From a checkpoint of a small sound classifier: arch transformer.
Rows from block 2, named by matrix and row number. Rows with one number belong to one attention dimension. Each number is 128 + 24 x the weight over its row's rms, rounded and kept within 0 to 255. All counts start at 0. Numbers have three digits each. After the name is the row's rms in percent of the matrix's.
# v: attention query, key and value (stacked) (model.blocks.2.attn.qkv.weight, 1152x384, the v third), inputs 0-95
# proj: attention output (model.blocks.2.attn.proj.weight, 384x384, transposed), outputs 0-95
v.74 164:119177131152090106119073112159131116113075176129120130127154139112151139091095122116100100117151113134141130106096144127110092148141104163130137151143128086146117135141171129149132105119086139112135108147128117104171113103141107114116131140131102158107126153126113157145175134090084119092
proj.74 145:146133137153151159113132092149150093097095129115132143129131132112094163133120118096112109157140146129081166109133115145125119164104151154119125128132109089141143122164112120119133054136108109134148121147138128103141137144117156157113069136145118109128133134103127130116145156113115136104
v.75 117:107113131144156112153132147080132112085123139145127113129149134158115146104153114144146151141118135114147137125145122135136087133140142102137104140138110158127166135084075137144159136089137147144129163120120106126169125127151118141116144085096130119134124153118160156102142134133166098083
proj.75 108:140141122141117100148098122123144083184114135136131122144127141189166115117150102139149102090147135120120131098063087168125097120121141136153099111108145123154149119134111145168170152144117140146113163115113149097156137128156104139107103107131117130121163140114138158161097132096129158095
v.76 086:108157133090153151136143118125121117092124112079089137112162119113159134118116167117090102123145139159111109098097099112109074118120141111127105158145146138126136147174126106130099103107175154111112098143129113120127143136088101158149136100132086095093113119159081101149111149137157110128
proj.76 084:120143116125151153152147162153096136124123134134133131108130140106090109149156169122141121146064104103152134118115118155086130145156130145133140124162096138107135120131123130120108169131121133106171132149157132146090171117113134147178127109121097113106117158100152125084180143109086105137
v.77 079:092106100145127137106158149088101163155096142149125103117096152149170121113090115162079105148117162073148105103159170129130116104106114169141125072168138152163146128099095157137158102152089144117133127157142165173125138149117155108129115091156158119124167156161130151129130112088118112107
proj.77 078:080116167135105114116097151163145114144143113116117150123140105152140098148126149205118124144131127155162098162156127094159107126160091083126078133119090103126112084159124148160133079134113120150130112154130122129163108095123095108135105132098143120148111117143129156152118110143118123147
v.78 105:111135160115125141137114129171106133097124143154109121129155122142096159119117118134208106128103134109110157155127125128115106122145142118125169162090125152098092104114101161105086140094147127141094149080142117130146105098080135125124157106112121117137121134102158110086158115159177070106
proj.78 099:143142105119130148124132095090157089166154137133157148120119139181166149134097095108118096124175159108133148101129123126116130144098141156136105140142116100169113129111074136151148101118111145107121127150194126143121170167146115108126085128168112115132126123131140134129144142095148153091
v.79 125:113140119158071126107087128159132126115095155142071137110147186141075132116108117135092142116132132118128153130115140132121111137127112151128158171142128099137127144129102146133119134089119130100124119202135132105151170176137130098119115151171146144102147151117111128121139140102133120105
proj.79 135:149142135132139162119141094132128103095101105115128148130123134118115180112134134114154137147127141123068150115139126171118124140113149154121149110130096138145127131150088101134138107106114101147153148154140136108118146140116136165133101131150148116148126123130123123106130127115122112111
v.80 108:110141122147141128113138125115153129140109137139140132120103174080167150122139103119105150163160132129145117111145130138149124169124112153142115099135136098203135122136146140104134078182082143137099125150120164170178126105150148075150095116134127154134141124107093137131120097083078127118
proj.80 108:119120139135134121098115083145149106111118114090140153125125129130089151121113108121096133147140114148111119143155139095153132129110122128122120153139111076150143103159134160115132066150110109148119109149105152137137111140120152104098104155115109112121102113108125131141120126119151105133
v.81 072:101157142087125140142103106132115119113128187132166128126174106097125143067128142140129063113126106166117146108086125142136092125147171164126123128128119107116158089100174123109107109116149091155117128066121104155144113105137113099130164137120101153103102122140115145118205139085106076110
proj.81 076:098126101134151174143133131138129098112103141121132140112138184146104149162119138112096110123117138137123151099142118163092139172094144181135121124144099075130124117167095147108141090136147100118143137147136154108134146159103147141138121152151103119134123136123149122107149138120127157137
v.82 083:157140110119119081161106130137085146107110137121119120119172132168123120096103145132073100120100142124119150114128145117111139109132103165108169131141136126121116139083101159141108126109149123116133127172136111137116161192173128080072179148156164135087139100137093134124153156094146125143
proj.82 079:148114142148132165133125105150174121086108121145123122142130142135135154132151122129162118136123134134084124104144107175152106159155127155119145122112099126179135151165067094135161069078128091111132153153092112114133115110091127148128105114133159144156158138141094140108114135137107148105
v.83 088:128147089142130145087085135100116123143123150143112136109146144135126112129122119149123135121131135141161149108148079103128182122137094150150138143108133130154096139118084124112161102124136146121086166142136212116090136134116155115146112125135113115158167159096170157089139079129134151103
proj.83 093:129165125099125132101125072099125138131147082111143139116119137132118161140130139106148186106121098102086088109171176157133123083140140146114185129131069124137124125128095136137156119094154084160175127141134108164108137148126138132128159134133150137133090106152145144146124107121119104120
v.84 105:157114096119130115105115097166093117127106134111130133181112137079132124139117140122070127141149124160129124137107140125125158145106126136116138119167115096150134112159193092128130093173074113133129110146156125150137144132135150107119114165154116147111160167112105161135126139101075147141
proj.84 109:147120138125151128119127109136158131080107105130126122131104117103087150111103103130121132154139127174110117150158134115157159144121111130108134161124133115140139105136147136105125078140113126123125112152112128130119122122103155103114137148121124127127099119121116098125115124139128098154
v.85 093:100108170091124113132115126153113091136141187136193117123122095100184111083130118126092133154161075142135083139115152126141094137125135159086091100173133082143135103111181159175150111161090136109087135128099112148124123126151146104113118115120165134087112137171100141139165139086135095148
proj.85 103:103107143140107112124103144153162117127121155136136137136157132129100103153108124153085096150125122172167128138129119096154127160123111103117075143093143072155127107161156148121102075144094175103109099136123118118157116121109131121114103132113097127118109121101139138106131140139125139131
v.86 084:155112126091146135084157093111137109142150137092142140129109114113153132162143163101119144109112102142076118133122142106144155144133109118123112122125115099119125097145163111132141108168129100103168108097141149092114139155114149162115132154153147128138110135142111117124083143153111123159
proj.86 105:121124129098125094147133162134122159124146131139124119147128116110132086117111126143115142124115118142163117146129139094148148123147111089111110131115162148115126138092164130116096154141143175106122116094116113144127105114120126105127169119108128151124112139136123101136127115144130123163
v.87 095:137129139138127083126111111141119132087116113166112125166123154159074146150113100105150125153101086116117158138127118114157104135094113110125142189136124111121121127110123138126120149132102153133135151101133089064124109136103107166113115120084172093180144133112193139092123119169169116074
proj.87 097:162142130133146117139104108091142106140075157152152143131112137156157108126139098111140115092139145124129159068080093170134124125130167109166073126121150120156127129114102113160145125113120155126110148120141117099138154128148100174124109109148095097133144119106153156138132172099098168080
v.88 073:101165126095171147167188100098105162135138140137149125102110101136158110107148172116088083138095151124163127150132096135122116098154181097147130139180179155132147100113156139110126123092158162102115103125128116166143103095147085149107130117120092116096100117156099073126139142123143135138
proj.88 084:112095126155114130138124161190133140134171134139108112139136125106127092154126163132102098136102132141180086140115129069133094124171110133145124126152132129102131131143152148142115124139112120102138109126088106149118128113136135116160099131093149130133146142114105134129151109149111140156
v.89 091:085080122141119122085154161120089111153094132150140127143066128128126124163167158136095160132137156144140103100094119131134134151089124101142084112175108116140138123108138092143139144131106152130122131177114146106145121113182147106114161124104106166172127163132134114132132106117161150122
proj.89 093:118105138114116092137109110124119151113110138119114127138099125103095106102122136155130152124115125134151100168099132112138144128154125092114121109135195144134129126095169143124084155150114195137120137110088146140119114111134137138101129142106127101118104103108156073135124095114107099149
v.90 155:113161103183091130127097145122148148115087145140110146115112185136114148121122099143138139129155122104138136120122136119110105141154140144164151148110110122131113136128110125134109124109100130116122138148144135142152121118125121089142118134145110165114148143094126130141136106115094119074
proj.90 139:126128143121131155107139067117137117109132110104131150129133129127122198105104115105157139147154120129078142161139135149113142140091136161101155122119113139146132138144092130113136094111125118164149127137136150120119117149118148141116093132155142129150125113137124113119112117108141126106
v.91 101:069136165109163123158155153118133125141170118138177108145153081131150096126126160118159111139138117145120129130110129109141144096156204113142110130094126154081150130140175130152120142100134121128146120088113088124115096069120061143126126125085114151129123085143152141118150128138130120146
proj.91 106:089110113129130126152144190151114141154129146128123117136154139110138073135119153141109103106126169113181145117109121097131147132139132108144084107131139132091119145123139110120096168135135145104123133091142114133144120133117118140157153135124116142134128164139123125128151148147119155152
v.92 083:141180150120163110135074083136134127099125108102122112136158159126136132089088064114154136099140117104144096092108157129127107143171088153130142173120099106139104146119124106151135109141149140106127086124142088109162112109115095145141161134129121120122134089141128150153129130115126094129
proj.92 090:149102116122144140106128052106140125092108138127139136135141109162123166096112082061138144128146117108078128132104106165129123158117145175138144148110155134166157178111069130137121130133124145133143153135122126127120120135118168139110093150153130095113122119107122120118112127086119127104
v.93 131:142095111126121133114131153092126129119149090146134139137156118165066132185153142140188135110097152106103158152151097098142141104128141077154125137100099179071110129136086103110126159089162113127170168116150120106087148159073124149149130116113131100180146127123158118118101125170171122112
proj.93 118:095143120102114122157130152103095147180156124138124131130127132146164112133139157162173143094112124106163116143113124129106146105149125113113141111143127172112112129097127120131130213113162163129140137099159130148107129135128107127148184113144135144124127128160139112132120109141139120131
v.94 106:200128155141144132100187106110110143094129120096112146160090132106140146137108136121114106095152128109110108124123150095098135162101114105107111127174127139119150108155140121123152095188122122105150112133155126142137144138120150177132084158148133061129102156130084129146093139136086158174
proj.94 093:159141122120126105120126163161128125150123110135105091139108128112159087110137103125133131107118097145120116113127122117153120140165118128147106136123139120112139122125136122171133167134125151099118129094110096129138099111105110102093124119111132138138144177135098164135103113129116132155
v.95 079:131136114151139145133161122167137130137153136138132181190067135090116143156137130146163117141123124117137121137147131145149151130163167133134138094138125142138131082113188180114150104199114123136120132086149109186133094107099164129096084132150109167132129133098150118099153114135093127105
proj.95 078:130142143132108115107120141130140139164136110119138095145105131114165116127095096133108103120158140180157132126139155084127113105115118118137080134097153114093129120141179150136121087108137112125120107097143117120159104127125121114109099115093139152155143115145107169122098125128159176119
v.96 092:121102145155115145130176140130118093112125074137127124112126129126077132146165105158132167128157141125115078116134142120176089154110114120094117141101116140115092161149112098159106169099158169111119155170109138119120141148110136139114139152105131103151128118159127119154102174161148141145
proj.96 090:112126136104117095140145125101097161150141124135121121144104113123145096106148141170179150100104100110143135131095140129100143144163126112146128123128150122128097137083137139169098210158118206109116144119147125143122122112137130135126171134121133117133149142126138111099145102114135102150
v.97 086:085097098135126115105138117178110162112136126126146142158116146164084159164112114128185142159132130167083118131148153130135094120145109119138139163114078124103098112159131126123102132142133129126173101136124129130118110117111147130081133156138142161134123133107170126096135131155133126095
proj.97 091:144100117102156126124126113101144138115112105108131129147100136135158130077110076125133132120172138152139165148081127124130160149145125126110095100106182142149144162089116118119106153123134181131104156116167183136132144154135148134135173145148102115133114111138128090103124133101158154119
v.98 116:192093115149134108082151123139120136141084120126117108150094161093134152162117112101098133142119119097152154129117133135132130153125066156111126139150148125144135100139123134120116120159089119152137105138165165117134159200162164126138102155151143103153133139139103101153076135112102147143
proj.98 100:153145142120119099115110116155161114118102090132125128140087114097152115113150119170148120130114112167101108125151119109162099132173091102124127143124121109143121102152142133167140096130091145113123120145105118138138108118108114098096106120110152118139132126126116140135105110130092096145
v.99 119:155094146106174151152198122098118138148153109108146118115137103131139131143169135132114134138105151132137137118154108142131150129115130117126114098135135182133139110099078128129130133131166103153145136090119147141087134119149139138131154114098112094136113105135124092113092140134166129158
proj.99 136:106125114134109102150121170125112143163172144142122114125122132136139091150149159149124112113111097126185103154117139106125113104155095101130127139134136129114124118098158153125121163135144142114089112125115148151128141120149116095133165119105114143091138115131138144143123108154147128155
v.100 078:131125130116159134121112109111178116130164110132139118126159124126157142117118140136166151113096145134136125159132106124083183124151109117110135125134156151115118121143123147090133120164150128145093117098110151104108160127123162129127133127161131114134115129108126086104094126138159174189
proj.100 090:148151094096110103132140168134120150145155117130133110125117131104126103132152168120147140114092109109158092141150151085137118089144086104101125124134108143095128126106147143123114176123145125121156114113111127162108129132117128087141168123098131158113104126144116142125119118146117116144
v.101 104:100113174097150161147166143113128116149161090128141121087143092118158099104147143126140120103145148149140074104100128125134127097100160110132113100118157133110128136119140113137119113114152134114138150111079117130120105094132097168128155129110106118143128116171100151128132135138135146169
proj.101 110:105109119132116110143133168123093156151144167140120104120162126139130071138127131136112132117106119108177125136106126117121129123145132123142112127123151120093119139103147127126103184158155134121108132116109113131134129110144119124148158136125106137103126152119126136130160145145119143166
v.102 085:136110107139116156092162177126107138158147159128132071143136118148127143164165151132118160138094170142148150151165125141105124119122116092123140107167147155155089122155126109140094147125098124138111109152120167143095132127148136126145115146132077109129156140128130135143129133134118151127
proj.102 082:101148140147112106122125159135137158146161099135119130120112111106097101146145175169113112148122129135155121173162173063145140107169077055117135151134109124129124102115169147109120117139121131116096087162135134148110166096162107087141149106093138143109130098139142134157133130175133096137
v.103 088:156112098157089128090169140123118144136092099151147118142080158161113139179140098150124128133119155095126142140159156137158164129099119137119171096138099156134140121120113151125126175124099085126128120170163148157111158123105179087142111147173126155137181134100145117127119121156125141121
proj.103 076:103092156116126142100123117113132117120152089135111145135129110140133184107110165163157139148183134136132133168176153101137132131113107108108137130125117169127099132149096096106119119092100126156146122120168167118134086153116117124102131156136158123170100085177123107117099069124191093127
v.104 091:158141156180150139156117118122116104117099135145112147089102153108149149095164116149106146089140158101135092096117167173158103165136111139098129069148100131162129132104125117148166123133131124115124153164109148149171144124140122089113147161162120129104105132143084168131111155116073119124
proj.104 095:148124139138107134093120061109138116117151128121124128133153099150103168110105089099153150139119093134076096150143146165110093131103138170133170137104125112167147146136090148146129137142126125149152122122065136127133102116138151117067098135141143134122135124115112173130096089111134112112
v.105 086:067093152140139136155072131168141137152165115118120137089176113133135122129110111139131117142094127138120112151155163138165139107169143130139172163108139148128118167137119120143145122061168147108130134091117113128131122103149086122118172134116102124128123119126187146109138142124133112120
proj.105 083:119123117123134141123156094090139143087170135122129123130158124149157157108103129106139140125155138103100130130105135132132152104131155185137185091110141163150139178098092115127119154129140103143138132129107137161132142141151176145167149142154143140104139134139111099128138116146147122119
v.106 095:183122127130154088125135102127099125117179123115141154147144115130116120111135150174153136106071125111123136157107136110114164125160115094090154119150161152103138105096138177136150125154156124112152135100095119111114133159157166146101137146125141064140068099135140103118123124153169151137
proj.106 102:144141107141111112136122159122133143146147126159111086131136132138149098136147130125136125089122134132151103114131136138149092098149104120138127129103131151109141148113148107161144160122150120102111137103106105124134113105152101117127146100111146152129156132135117183133102134148120163103
v.107 097:159125117140165115153151112099088127112104130159107105093181114125121147098106133163109115100104163080164120129106153095092106108127125123134154136173132147156160155102063125140117125098166181113156115136132138141124150132153127147125186119134134073121118159150117118159156138119174140119
proj.107 079:157143110138136114134120132160131099128131127141123103138120135134145123124187156141157084115139164092105098103140119147129091154142096119124134120138137125139162113139125117149164154134093119096117173146116127111143137109154099111141098099100159113145149161119119149121117130135117130113
v.108 145:095154120167082136116077120152130133103088155136106154126125163125126137102113117145141141134153114118150127145114132148109093130149118157126138173128115112115115139140112153123096126113103152111097114146132109118183120126132119080127128128148112157111137159118133131146157128094113091084
proj.108 138:144132136128136159105135083123139110102112124108130138127127125140118187112111109101133137141151141121061147123133122157119123146090141170132154128123123123145137137151092120133148095128112112144143142141143135107134135156113155148121083138152147118150130125120133126113119138097136134101
v.109 105:124145128134072132124091144175128082108095152095086147118105148124109118113125151139107095142134121154116125094099122155144075130128128156132100159130095091127133118137129133143134161079120106123161105182145109126158145138091097084111134131143118181102127138122123154139145156088099121077
proj.109 118:131121148139147174133137114134117107103106138111127153123111138131118170126110113121129111158126143120090167121123122174101142167113158175126136120137115123128126119157106115114128099114118109143153138143145150097123137147104143159122097142154122108145127142125126111102147137096129131133
v.110 108:146126135137126147127152145122137085090134132086136104093111150165108138148173132162145167158147163161123115114140070141149096168121107081122075114120100154121090129145096099135173159127106138141106135121133144095130127150116168124155092102091102133150114141096149113141105154146124106104
proj.110 093:084129138130115117137118122100108152181171128121121145117116120165111133112133151144137135107102103101147125180110142119111156111126118096131155120134144146125129118098164176123114162153152163154119103104132173148103131130164142103101149104127114130094120088125167123143111118109166115116
v.111 096:149106105159131126114143109106100152139095129195128115190093149132104164165105105117130110122123115067144126144162122109127185158095117131106154077130135121156120114126161165078144133165110124145095140167149163155116117109148172098097132144152173138142153126117123111115148078114121133117
proj.111 090:154131148133122126102106091129147111120093111122138140128115122120122149127133111143137134143140119167139151101158138112123083127109144125134089136124097080136108101170104132144141064094114096137143118145123138110146122121123109142091100155113120113159128107126115154119133122109126137114
v.112 084:123089110124137186132167145116128126142163086110129134111117097127159104151125152143127162095139183174128077135129140135131142112133176093096116102114123168110141124150122082126110137129106148119136142154104152170109111087100129163149138138136118132120118126143150134133104119142096116146
proj.112 108:119117116091105086125134146118122182151170114132118100129136098119116106109112131134128162128132106111152096163143159078130142106136096101105139134117150154105129139090151145104102185147138129136141115098124122153117104121144139086125179132109142151125113125158119125137133109141146103148
v.113 103:137177139150084133126141135125100122126137166116127104144171117113154126099121159111090090109151126135113121102154134103103133123089128144125127080158139132127102109152169126133119107138117103130110121156123131155106136128132067111116120148150104123104135118162046124146143144119095147152
proj.113 087:080147135158123158121151151153124114102129128133128142108152117089063123166133184134126095164091112149110151156181146127113118152129108123130118156148070092111122121167107127119105071117129097097131092165132116126105160103100112138136102114122114152127144128124117163113154137156110129129
v.114 111:100154085113102147104072142126125123149107172119131106119156138113103122127125125134134106147149115157116181126131095138149143117138131162141133132117118081118103113125130125107097116114108104135126140146128155117121140115094118072140138128143117194115166103088132143120161106094110101081
proj.114 114:100137129117148165122141090131124114106118119105136159125124143123106185128103147116147136145128144124102148148152134137110151142094136144091146129142104131127112129145108120092121091114141124143160131143160145122108127166095153150135117142158130133147100112136137091101135122120136127129
v.115 085:079121119107147119148130154158149128137170108146169080142183090126170149119143116132169121136105135148128145134172137132135154089158201130140115106102176151105139116115145157084107149132101146149119133125132116166140112094103103146139151129131128146115147087143152105116124123155140124157
proj.115 101:115124128126120099125135163141143142147161124119145137128149106106124105117132151128105103133122155123156098151143151050147138099134084088123111130134132129112130137129162143114116131145124131120116108122127116167141130123151115104162136142098149154126112134132116119156148151161141115131
v.116 076:085103133097127144099117105146118146146137118133174149157096135158091155158097090145190140154131132129114173167124149151149170124160152111122125131114097078116118097121133141078128120168148124167132090103139135153142152128147188113139141099164129147120107140120147094103107111131125100128
proj.116 076:096077121088146120109111116126138133119117119116134143130111152163135138082101093122088155133156143131187121147130123093152160141134105109088121137136176126132141139111124113110119135141139168140120148131173154141132131170106163112119163163146109126135050083128133085122126117122147128149
v.117 081:073102094092143139162142102108156172134148149115172156170113089138148145139101168147114119151151109138098145169128099095098159094138167096148121106141144149125117091127142130098122091139174131164104127061151106166120113105112126138136121101085120125111107114129169084131108108116131134142
proj.117 103:074113123129132126151122189176126144143144129129129122109134135130113095140140179163120105126108144145213127158139101072147160123129101071089102128139130145093116116137177128098107132134154150105117119122163129143129122129120115119158151106107106156124111116139138088131141151157131144144
v.118 103:126161162099140150133127114097109086112121165120109106087134095129185097073118154144126155078145146137134068071105116112103092138111130126085082089140121133145116127139156119162167071158134149102127149127097121127120120119124124113122105125092120099104108120144090161120147109100104122131
proj.118 101:114133118143111123130105174133100142160130157136128108117162135147096080172136136155123137116080091135165108132125109136129119138160129131144121152124118092128130115128131152134095155147131149103138128124096110125121130093120132118103149123120099121097122150102135161124140121146081122151
v.119 088:113141117133114127100100165086142126168138136116129134117165116169208106126144126150100151100170132149158127087161144131123151102123143131155113102124132132156125162112110144134173103122059122103120122125123145139140134122154102112154078125123109132126138108115162180134123136104103134133
proj.119 091:062139169140105128109133117125141147123155111109124162119165111140098141125104149132138157128119099128075113153154140129163136105135152150138138127113066112143148134162100155143137099099146085168150092121096124155132093124116143121139145139134131148120117123157125131167106110146146104129
v.120 092:139133086159107127115157117140125163144119135138142146187102153103108137155106105135126093153121108101147170151119137142108178135141147162142154113141122123139143110131140156103103131175112109131135123128154132167131133152135143115130102149158126165125155142096115123113127104122074167142
proj.120 088:134115143123132125104124123154157114112118102113124133132100117110140144104105106139109124140170166159112128141166138074157134138130104094118109140124127116112126116162141111134130062129112114143106118130130112122150099119103117110107094150113156128169111113147099122145108135135151121133
v.121 100:167119133104142101132123079129103109089098134131087170129147123127065159115146127148166127154067122085138163146115117125125115130144097135112132166138114121131146133124101133110125160112194132140143137144156119071140147171126154143128143100105167071144094154150147095112118120123212131086
proj.121 103:185167110118149123151117127117129105146088140154143114126091169150166120141168117124140130097106136124127147049086103188109091127143147154154117109141144147147132109121110125158171148119121124105148174130143134105134155129133105153142133103143118097130156138114147150119118133104106155114
v.122 090:143133088106141151128138130097078141139154106092160130152126111151154058167120148130133110109132132150119109122143098111106160114133124116123135079135112142125114113126177120143098113151164115127143113118153116107069168161114132146147125127123102112095132129133110129148119111127126144155
proj.122 104:093127116126114128157137173143099156134150125143109109127143142105133090162139165168133126119095113137173120168127127120133144121154096098096134133140128167096113138115164120110101163120159148098127130122136123147101113119106117124146186110127127161115120123139137106122132110164108140164
v.123 108:108128123151087105144038147158149124127125089135141138094143160129107122108128072139167154117133116097139131093123122136149092124165122141125128153084089118118120133124090135144118149085127135113131118133128115114146114120089111104127173129155118180117146123096134131125147128136154100081
proj.123 111:145132138108140143117151058091124134106138127121143135130129113142133191090095092093151137134157151094078143144116140154097143139097148169115158122105156158145149159097108127120119139115130132159157141131143140122125127147131154138129102126159139116136117102120139104107117125091141124090
v.124 110:193107151149165108115176124114105123118154133127144111135116126124141104143166147126134141130094102134138120123102150117109140157113109093134118115151135152118166123118144151150164129147130142105143107103127136121125148133157125158115114152107119088157113117139121157116114192120114184168
proj.124 106:169141111148115111137111175115122135150135144158109091139114137126144079139147110122121127095121112140129124110109121159154093113162134133174106129110119140122152135130132116165141163126121116111103140092085127119137118099140099121121138114111125136114175159127113196150102127139115157126
v.125 132:121096129093147141159190135107113146163177124127135111135138080124156117128117151148127118135104131137129125138127108115105174118124149090114118090129158132122108105159145128134121131153155113138129114083126129135088125122118144156143133138128129087119121095145117090136116130148157148179
proj.125 141:117122120130125103151123199151126155125138130154120103117132115112126077138137158163114115128117155143194109150131119081139124120155100075118102138139145143099115124124177123116105146154140141103104136132123107140129142101137113102163159120098129141127118126125126113137136142165117137138
v.126 097:148153132121119149120131118123142163152140107132102107096124127094145147093069118114087107082119145120142109121136150136092132109108134149096155084123173100152151120149136138130120117125088117115124119144129152169131082108120128143107128115182169131123121111157097109139141104118138152125
proj.126 096:164124134139141127103137095150139140099149105120142124111136094098076131109123104087091123164132125111118107116179170108136111120118108126110115152120091093110147120135124130118130067115116061128139095156118096130127123096152120106132092128098128114136122127126113166118155158121116116098
v.127 090:152092156122087111114122082129135125170124113154142116162140133103119148147119138113133121142095117115133189156118119098143135153147094141117135154160146066137156094119142194106118147151153104152126102123115131121098167150149151107114115135178156125117094097124150058120091101115177155157
proj.127 080:149127120119162127141131127136158110083058115156147117120077164099148136122149103107112129128127174155173159061145120136134097128137139142145092111147145132143151118122150099156148068111130120108117138171118110126136153113105114123122119119122145089142143105117114124093123130135111135124
v.128 089:128146106135105126160126111111143143146154111131105157140065140135170177114119115120130148129139119120145101147123189158123139139101145145095122135140138126137129127150164139128136113174164150113115128120106141161141075092117147109128128165186101143138111120111134127144127111130125112127
proj.128 093:122155107113138160120140146120132108114122082112131141099107142101147109117148123083143141088133133127132119149132159170170125102133103135114130122122142144130124142150136138167159134122134109131125164134136117179113100110121165143145149125133120130128132114119103152132113126132117145129
v.129 092:126091112121140131125134142115092118154131080165128148122100113102115125124129105124158114112135136125131133141172113141140165097122120100132120169122129146111132114115133151126145133143143122175124141076126135149102074148085151159130163146135109108168117155099123119121101123139132140140
proj.129 090:092121130124141123095132163110130140121112070130130137145095123107131100129131075152115131130144140143094122174104127131173159088115120146105132125119108124109165135100119127109164125104149126146145114120131164130132104147120146140133119142141161123139122111126123163137125123126130116167
v.130 092:121127121104123115133097183170146123146121170119107101094127113123093117129123184127164105145116133176131137117157089122138128116129105150115124123094123130141089135147146100141112152140137108116139154151109138092134132120111120117157169175118099084126136079155155124171169141137152085138
proj.130 091:136146095149131130104129093077150132136099159128148086108220127125148168147135140120113142122146123145143149084092121124111080081156148148159122124126124141111090122113134146087129145085152093103127143124110110116106167116130114162146149104124164123101137091140096099110127108132127103104
v.131 093:099092098141109133092133127176126140154105126118137111127073148074120079138134144123147132124147165140152116152108129153153164158145145158099149107115168136109140154128181144131115139162142136119113113154134084152139086113162109140123132191134102141154161101139087112171148134121097084147
proj.131 088:134147135130151123105156115117125144085113104135127107115137113119119147132134091106085120089140124176113136132124155128122135090117116144152146107137148104134149122118152157126190114140136083102123148135084174139091151102136145164146097132113174148125131089129068163086113114112161135111
v.132 087:129132153123115163098179168166114135141146127136144113140169120111145146154121094120116145129102135107124107129098179148131092135126154161116138122134130102169099136120142124173135149122102128084186119166164105145169134121166087125114086138118124154123171109126077155140175132134097099127
proj.132 090:175144155136103106107128119162137137154129118119124137116096097117073098109125090109097109103083079100143103132132158120108123149101123108152152153138145060163111134152131159133141140179080141115061107140109138130099115126166157116128097148088139174108115143108128154094134143119143134135
v.133 109:132140145119115101124138122146143161162145118131140116163106169062159124084110092115123146128118104117154144130163152112142142105148101158093136112160149086112168110113185159116128096157095136112124123120082109140150105150127131118078128137154149114138100119121091132122119097095082140148
proj.133 112:106144133100150137117135172159119130129147137118122113130090121176100100106124091128104119136124149135128122137129111130130173152126111131108126117125166134132159129136149145150150088177094123091097133129109163164137178107138136124161093144111140133114119108090134146123120139085129171108
v.134 104:153116132138142139122159141089097140114097140112155104139157131135130106130156150142155137112150118122135120108132103127161085137137137183161107123145129159138112141128085114145142131142182145109138109130130104107146126162160119153125111147069142106160122129153154097148110122093177089129
proj.134 091:124117126122116057123109092110161105128147150138132128120149111119138142139117089175091107142143104108113134129106107097098134131124113122146195151123097086107124111097103145111126145174125119108130108123107130092104135139150095123125121173143146108130141113115127128133144127143129107130
v.135 102:143152079160154169109141121085126159119107144127133139146122148149132153126172145127116107128214120153132087115107134145177094149150150154180121144150109148133144148106121115116150127137188152101114114089158143134140129156180124146134107160142121147118117146144106105124111164101120139119
proj.135 071:144130152120126075132145107105128128122130110134119138124137131123152148106133173126114103098124125150094143148125158118119140106144103116149165155103094134123124119148119153133144139146131096107137087153167134108088128099172133136130128140174147138122110177128073132173154137155155090133
v.136 079:116111135090047154122090078130100126157153149121109122139160131142133115151086105139141140111150115119104122159103162146104140085143138088111144126152108075147164117114125153103130114089085139128098143105071143113117130143156143095119135071159152138108091155149105110088124127117154148118
proj.136 101:073119114109141164150146160155117149117157117115126135134058140169109098116172164130139123139116142106138101172170127143151179151130115112104100110125148135156182135149170138162131088135118148133144132126133163155145113123108136128106152107120092128129102151138152155141111146137094157141
v.137 087:132092157109142174150104143184090162137130159142119117142124098103072128097102098122147138138144127141135107148130147165137169129123161089083125157148146106150138122118147131131111124138150137155122118090093112161099094089129155104091152169103124072112136111133119115114164142131106147139
proj.137 099:145097120097128138132158160162112142111104094119126135159049172119122088120162124105117141119120113106118130134153145154170177113106112125130086124132097140148104126153139087137175125148151118153133151125135127145131092158141169105125131103116118144123112141143110165115116145122133149177
v.138 085:125154147148097148104148091109096109111123169157159129131122126107143160148124131136099134150134127159152108105104116147130068147130134137154065128166118095137116113119119124165170133111086133086132136177079133110167136103157108098124122072129139168139108110147099164142139105087075159127
proj.138 084:121150161112104100135121101175122138142129180109090131068124070166077134081124102126135118117106152065141145139127135112111121152125157158127124161129150125150156144139132160128137183159105098114102121161100171132117138102163110113168101143113133140127123143095130134102158145093159136129
v.139 137:139118112130133112144107139118120151143122126123161165153162145133123119126134163137142127110161105127106172123165104129144151093136100159173148118121084128103154105128116135122134124107151112132129174078113096116106127200119131116117152132110163107145112128141165158135087112114177104151
proj.139 105:086122130138138119107101152101156118134139150155135108145165144122133140192093107162110129161165134171126138147104098093123149143136122105109167125113106112099143112119080146119123117105142128128143094093071137090137165150118096129126152159160128135139144113149133105141101138135118130115
v.140 122:136106164123165138138125102164122134108126130118135148142129107110124122092122124117132126117156134126146147121129117177149189152124172145081122098134161160123198122100131129120156118145139151151112154082079126153107052087100102135095173161107145072123132104129161130117116085109134094163
proj.140 117:144138137135124107088098116116146090159106131147145137133118124066111111169111096143105135118170107146119126107107136109144101115112098138151154148131091077095133138120054107117141131152103123145119108112068150126112159133164101116164123169128120152136179109122110151095125161100117143139
v.141 098:144119114107109121153111118143159121137155120116160104115087102129096137103137102150129150119168148197127121109118152169161125123058169146107119098112144108158189100083095144101157148127102138155112157105090121155133068091106140090106137129100147165140095107150152115138108090132109113148
proj.141 113:142116151111112137091106110137130111137128121139140136127084114078108108158124059131116125125133120126139111133105136119150124128113083116114134149120101088132154139136089121139144116141078130166135093117073146118123123124157102123126124169125108158124162114123104176072111143116102172138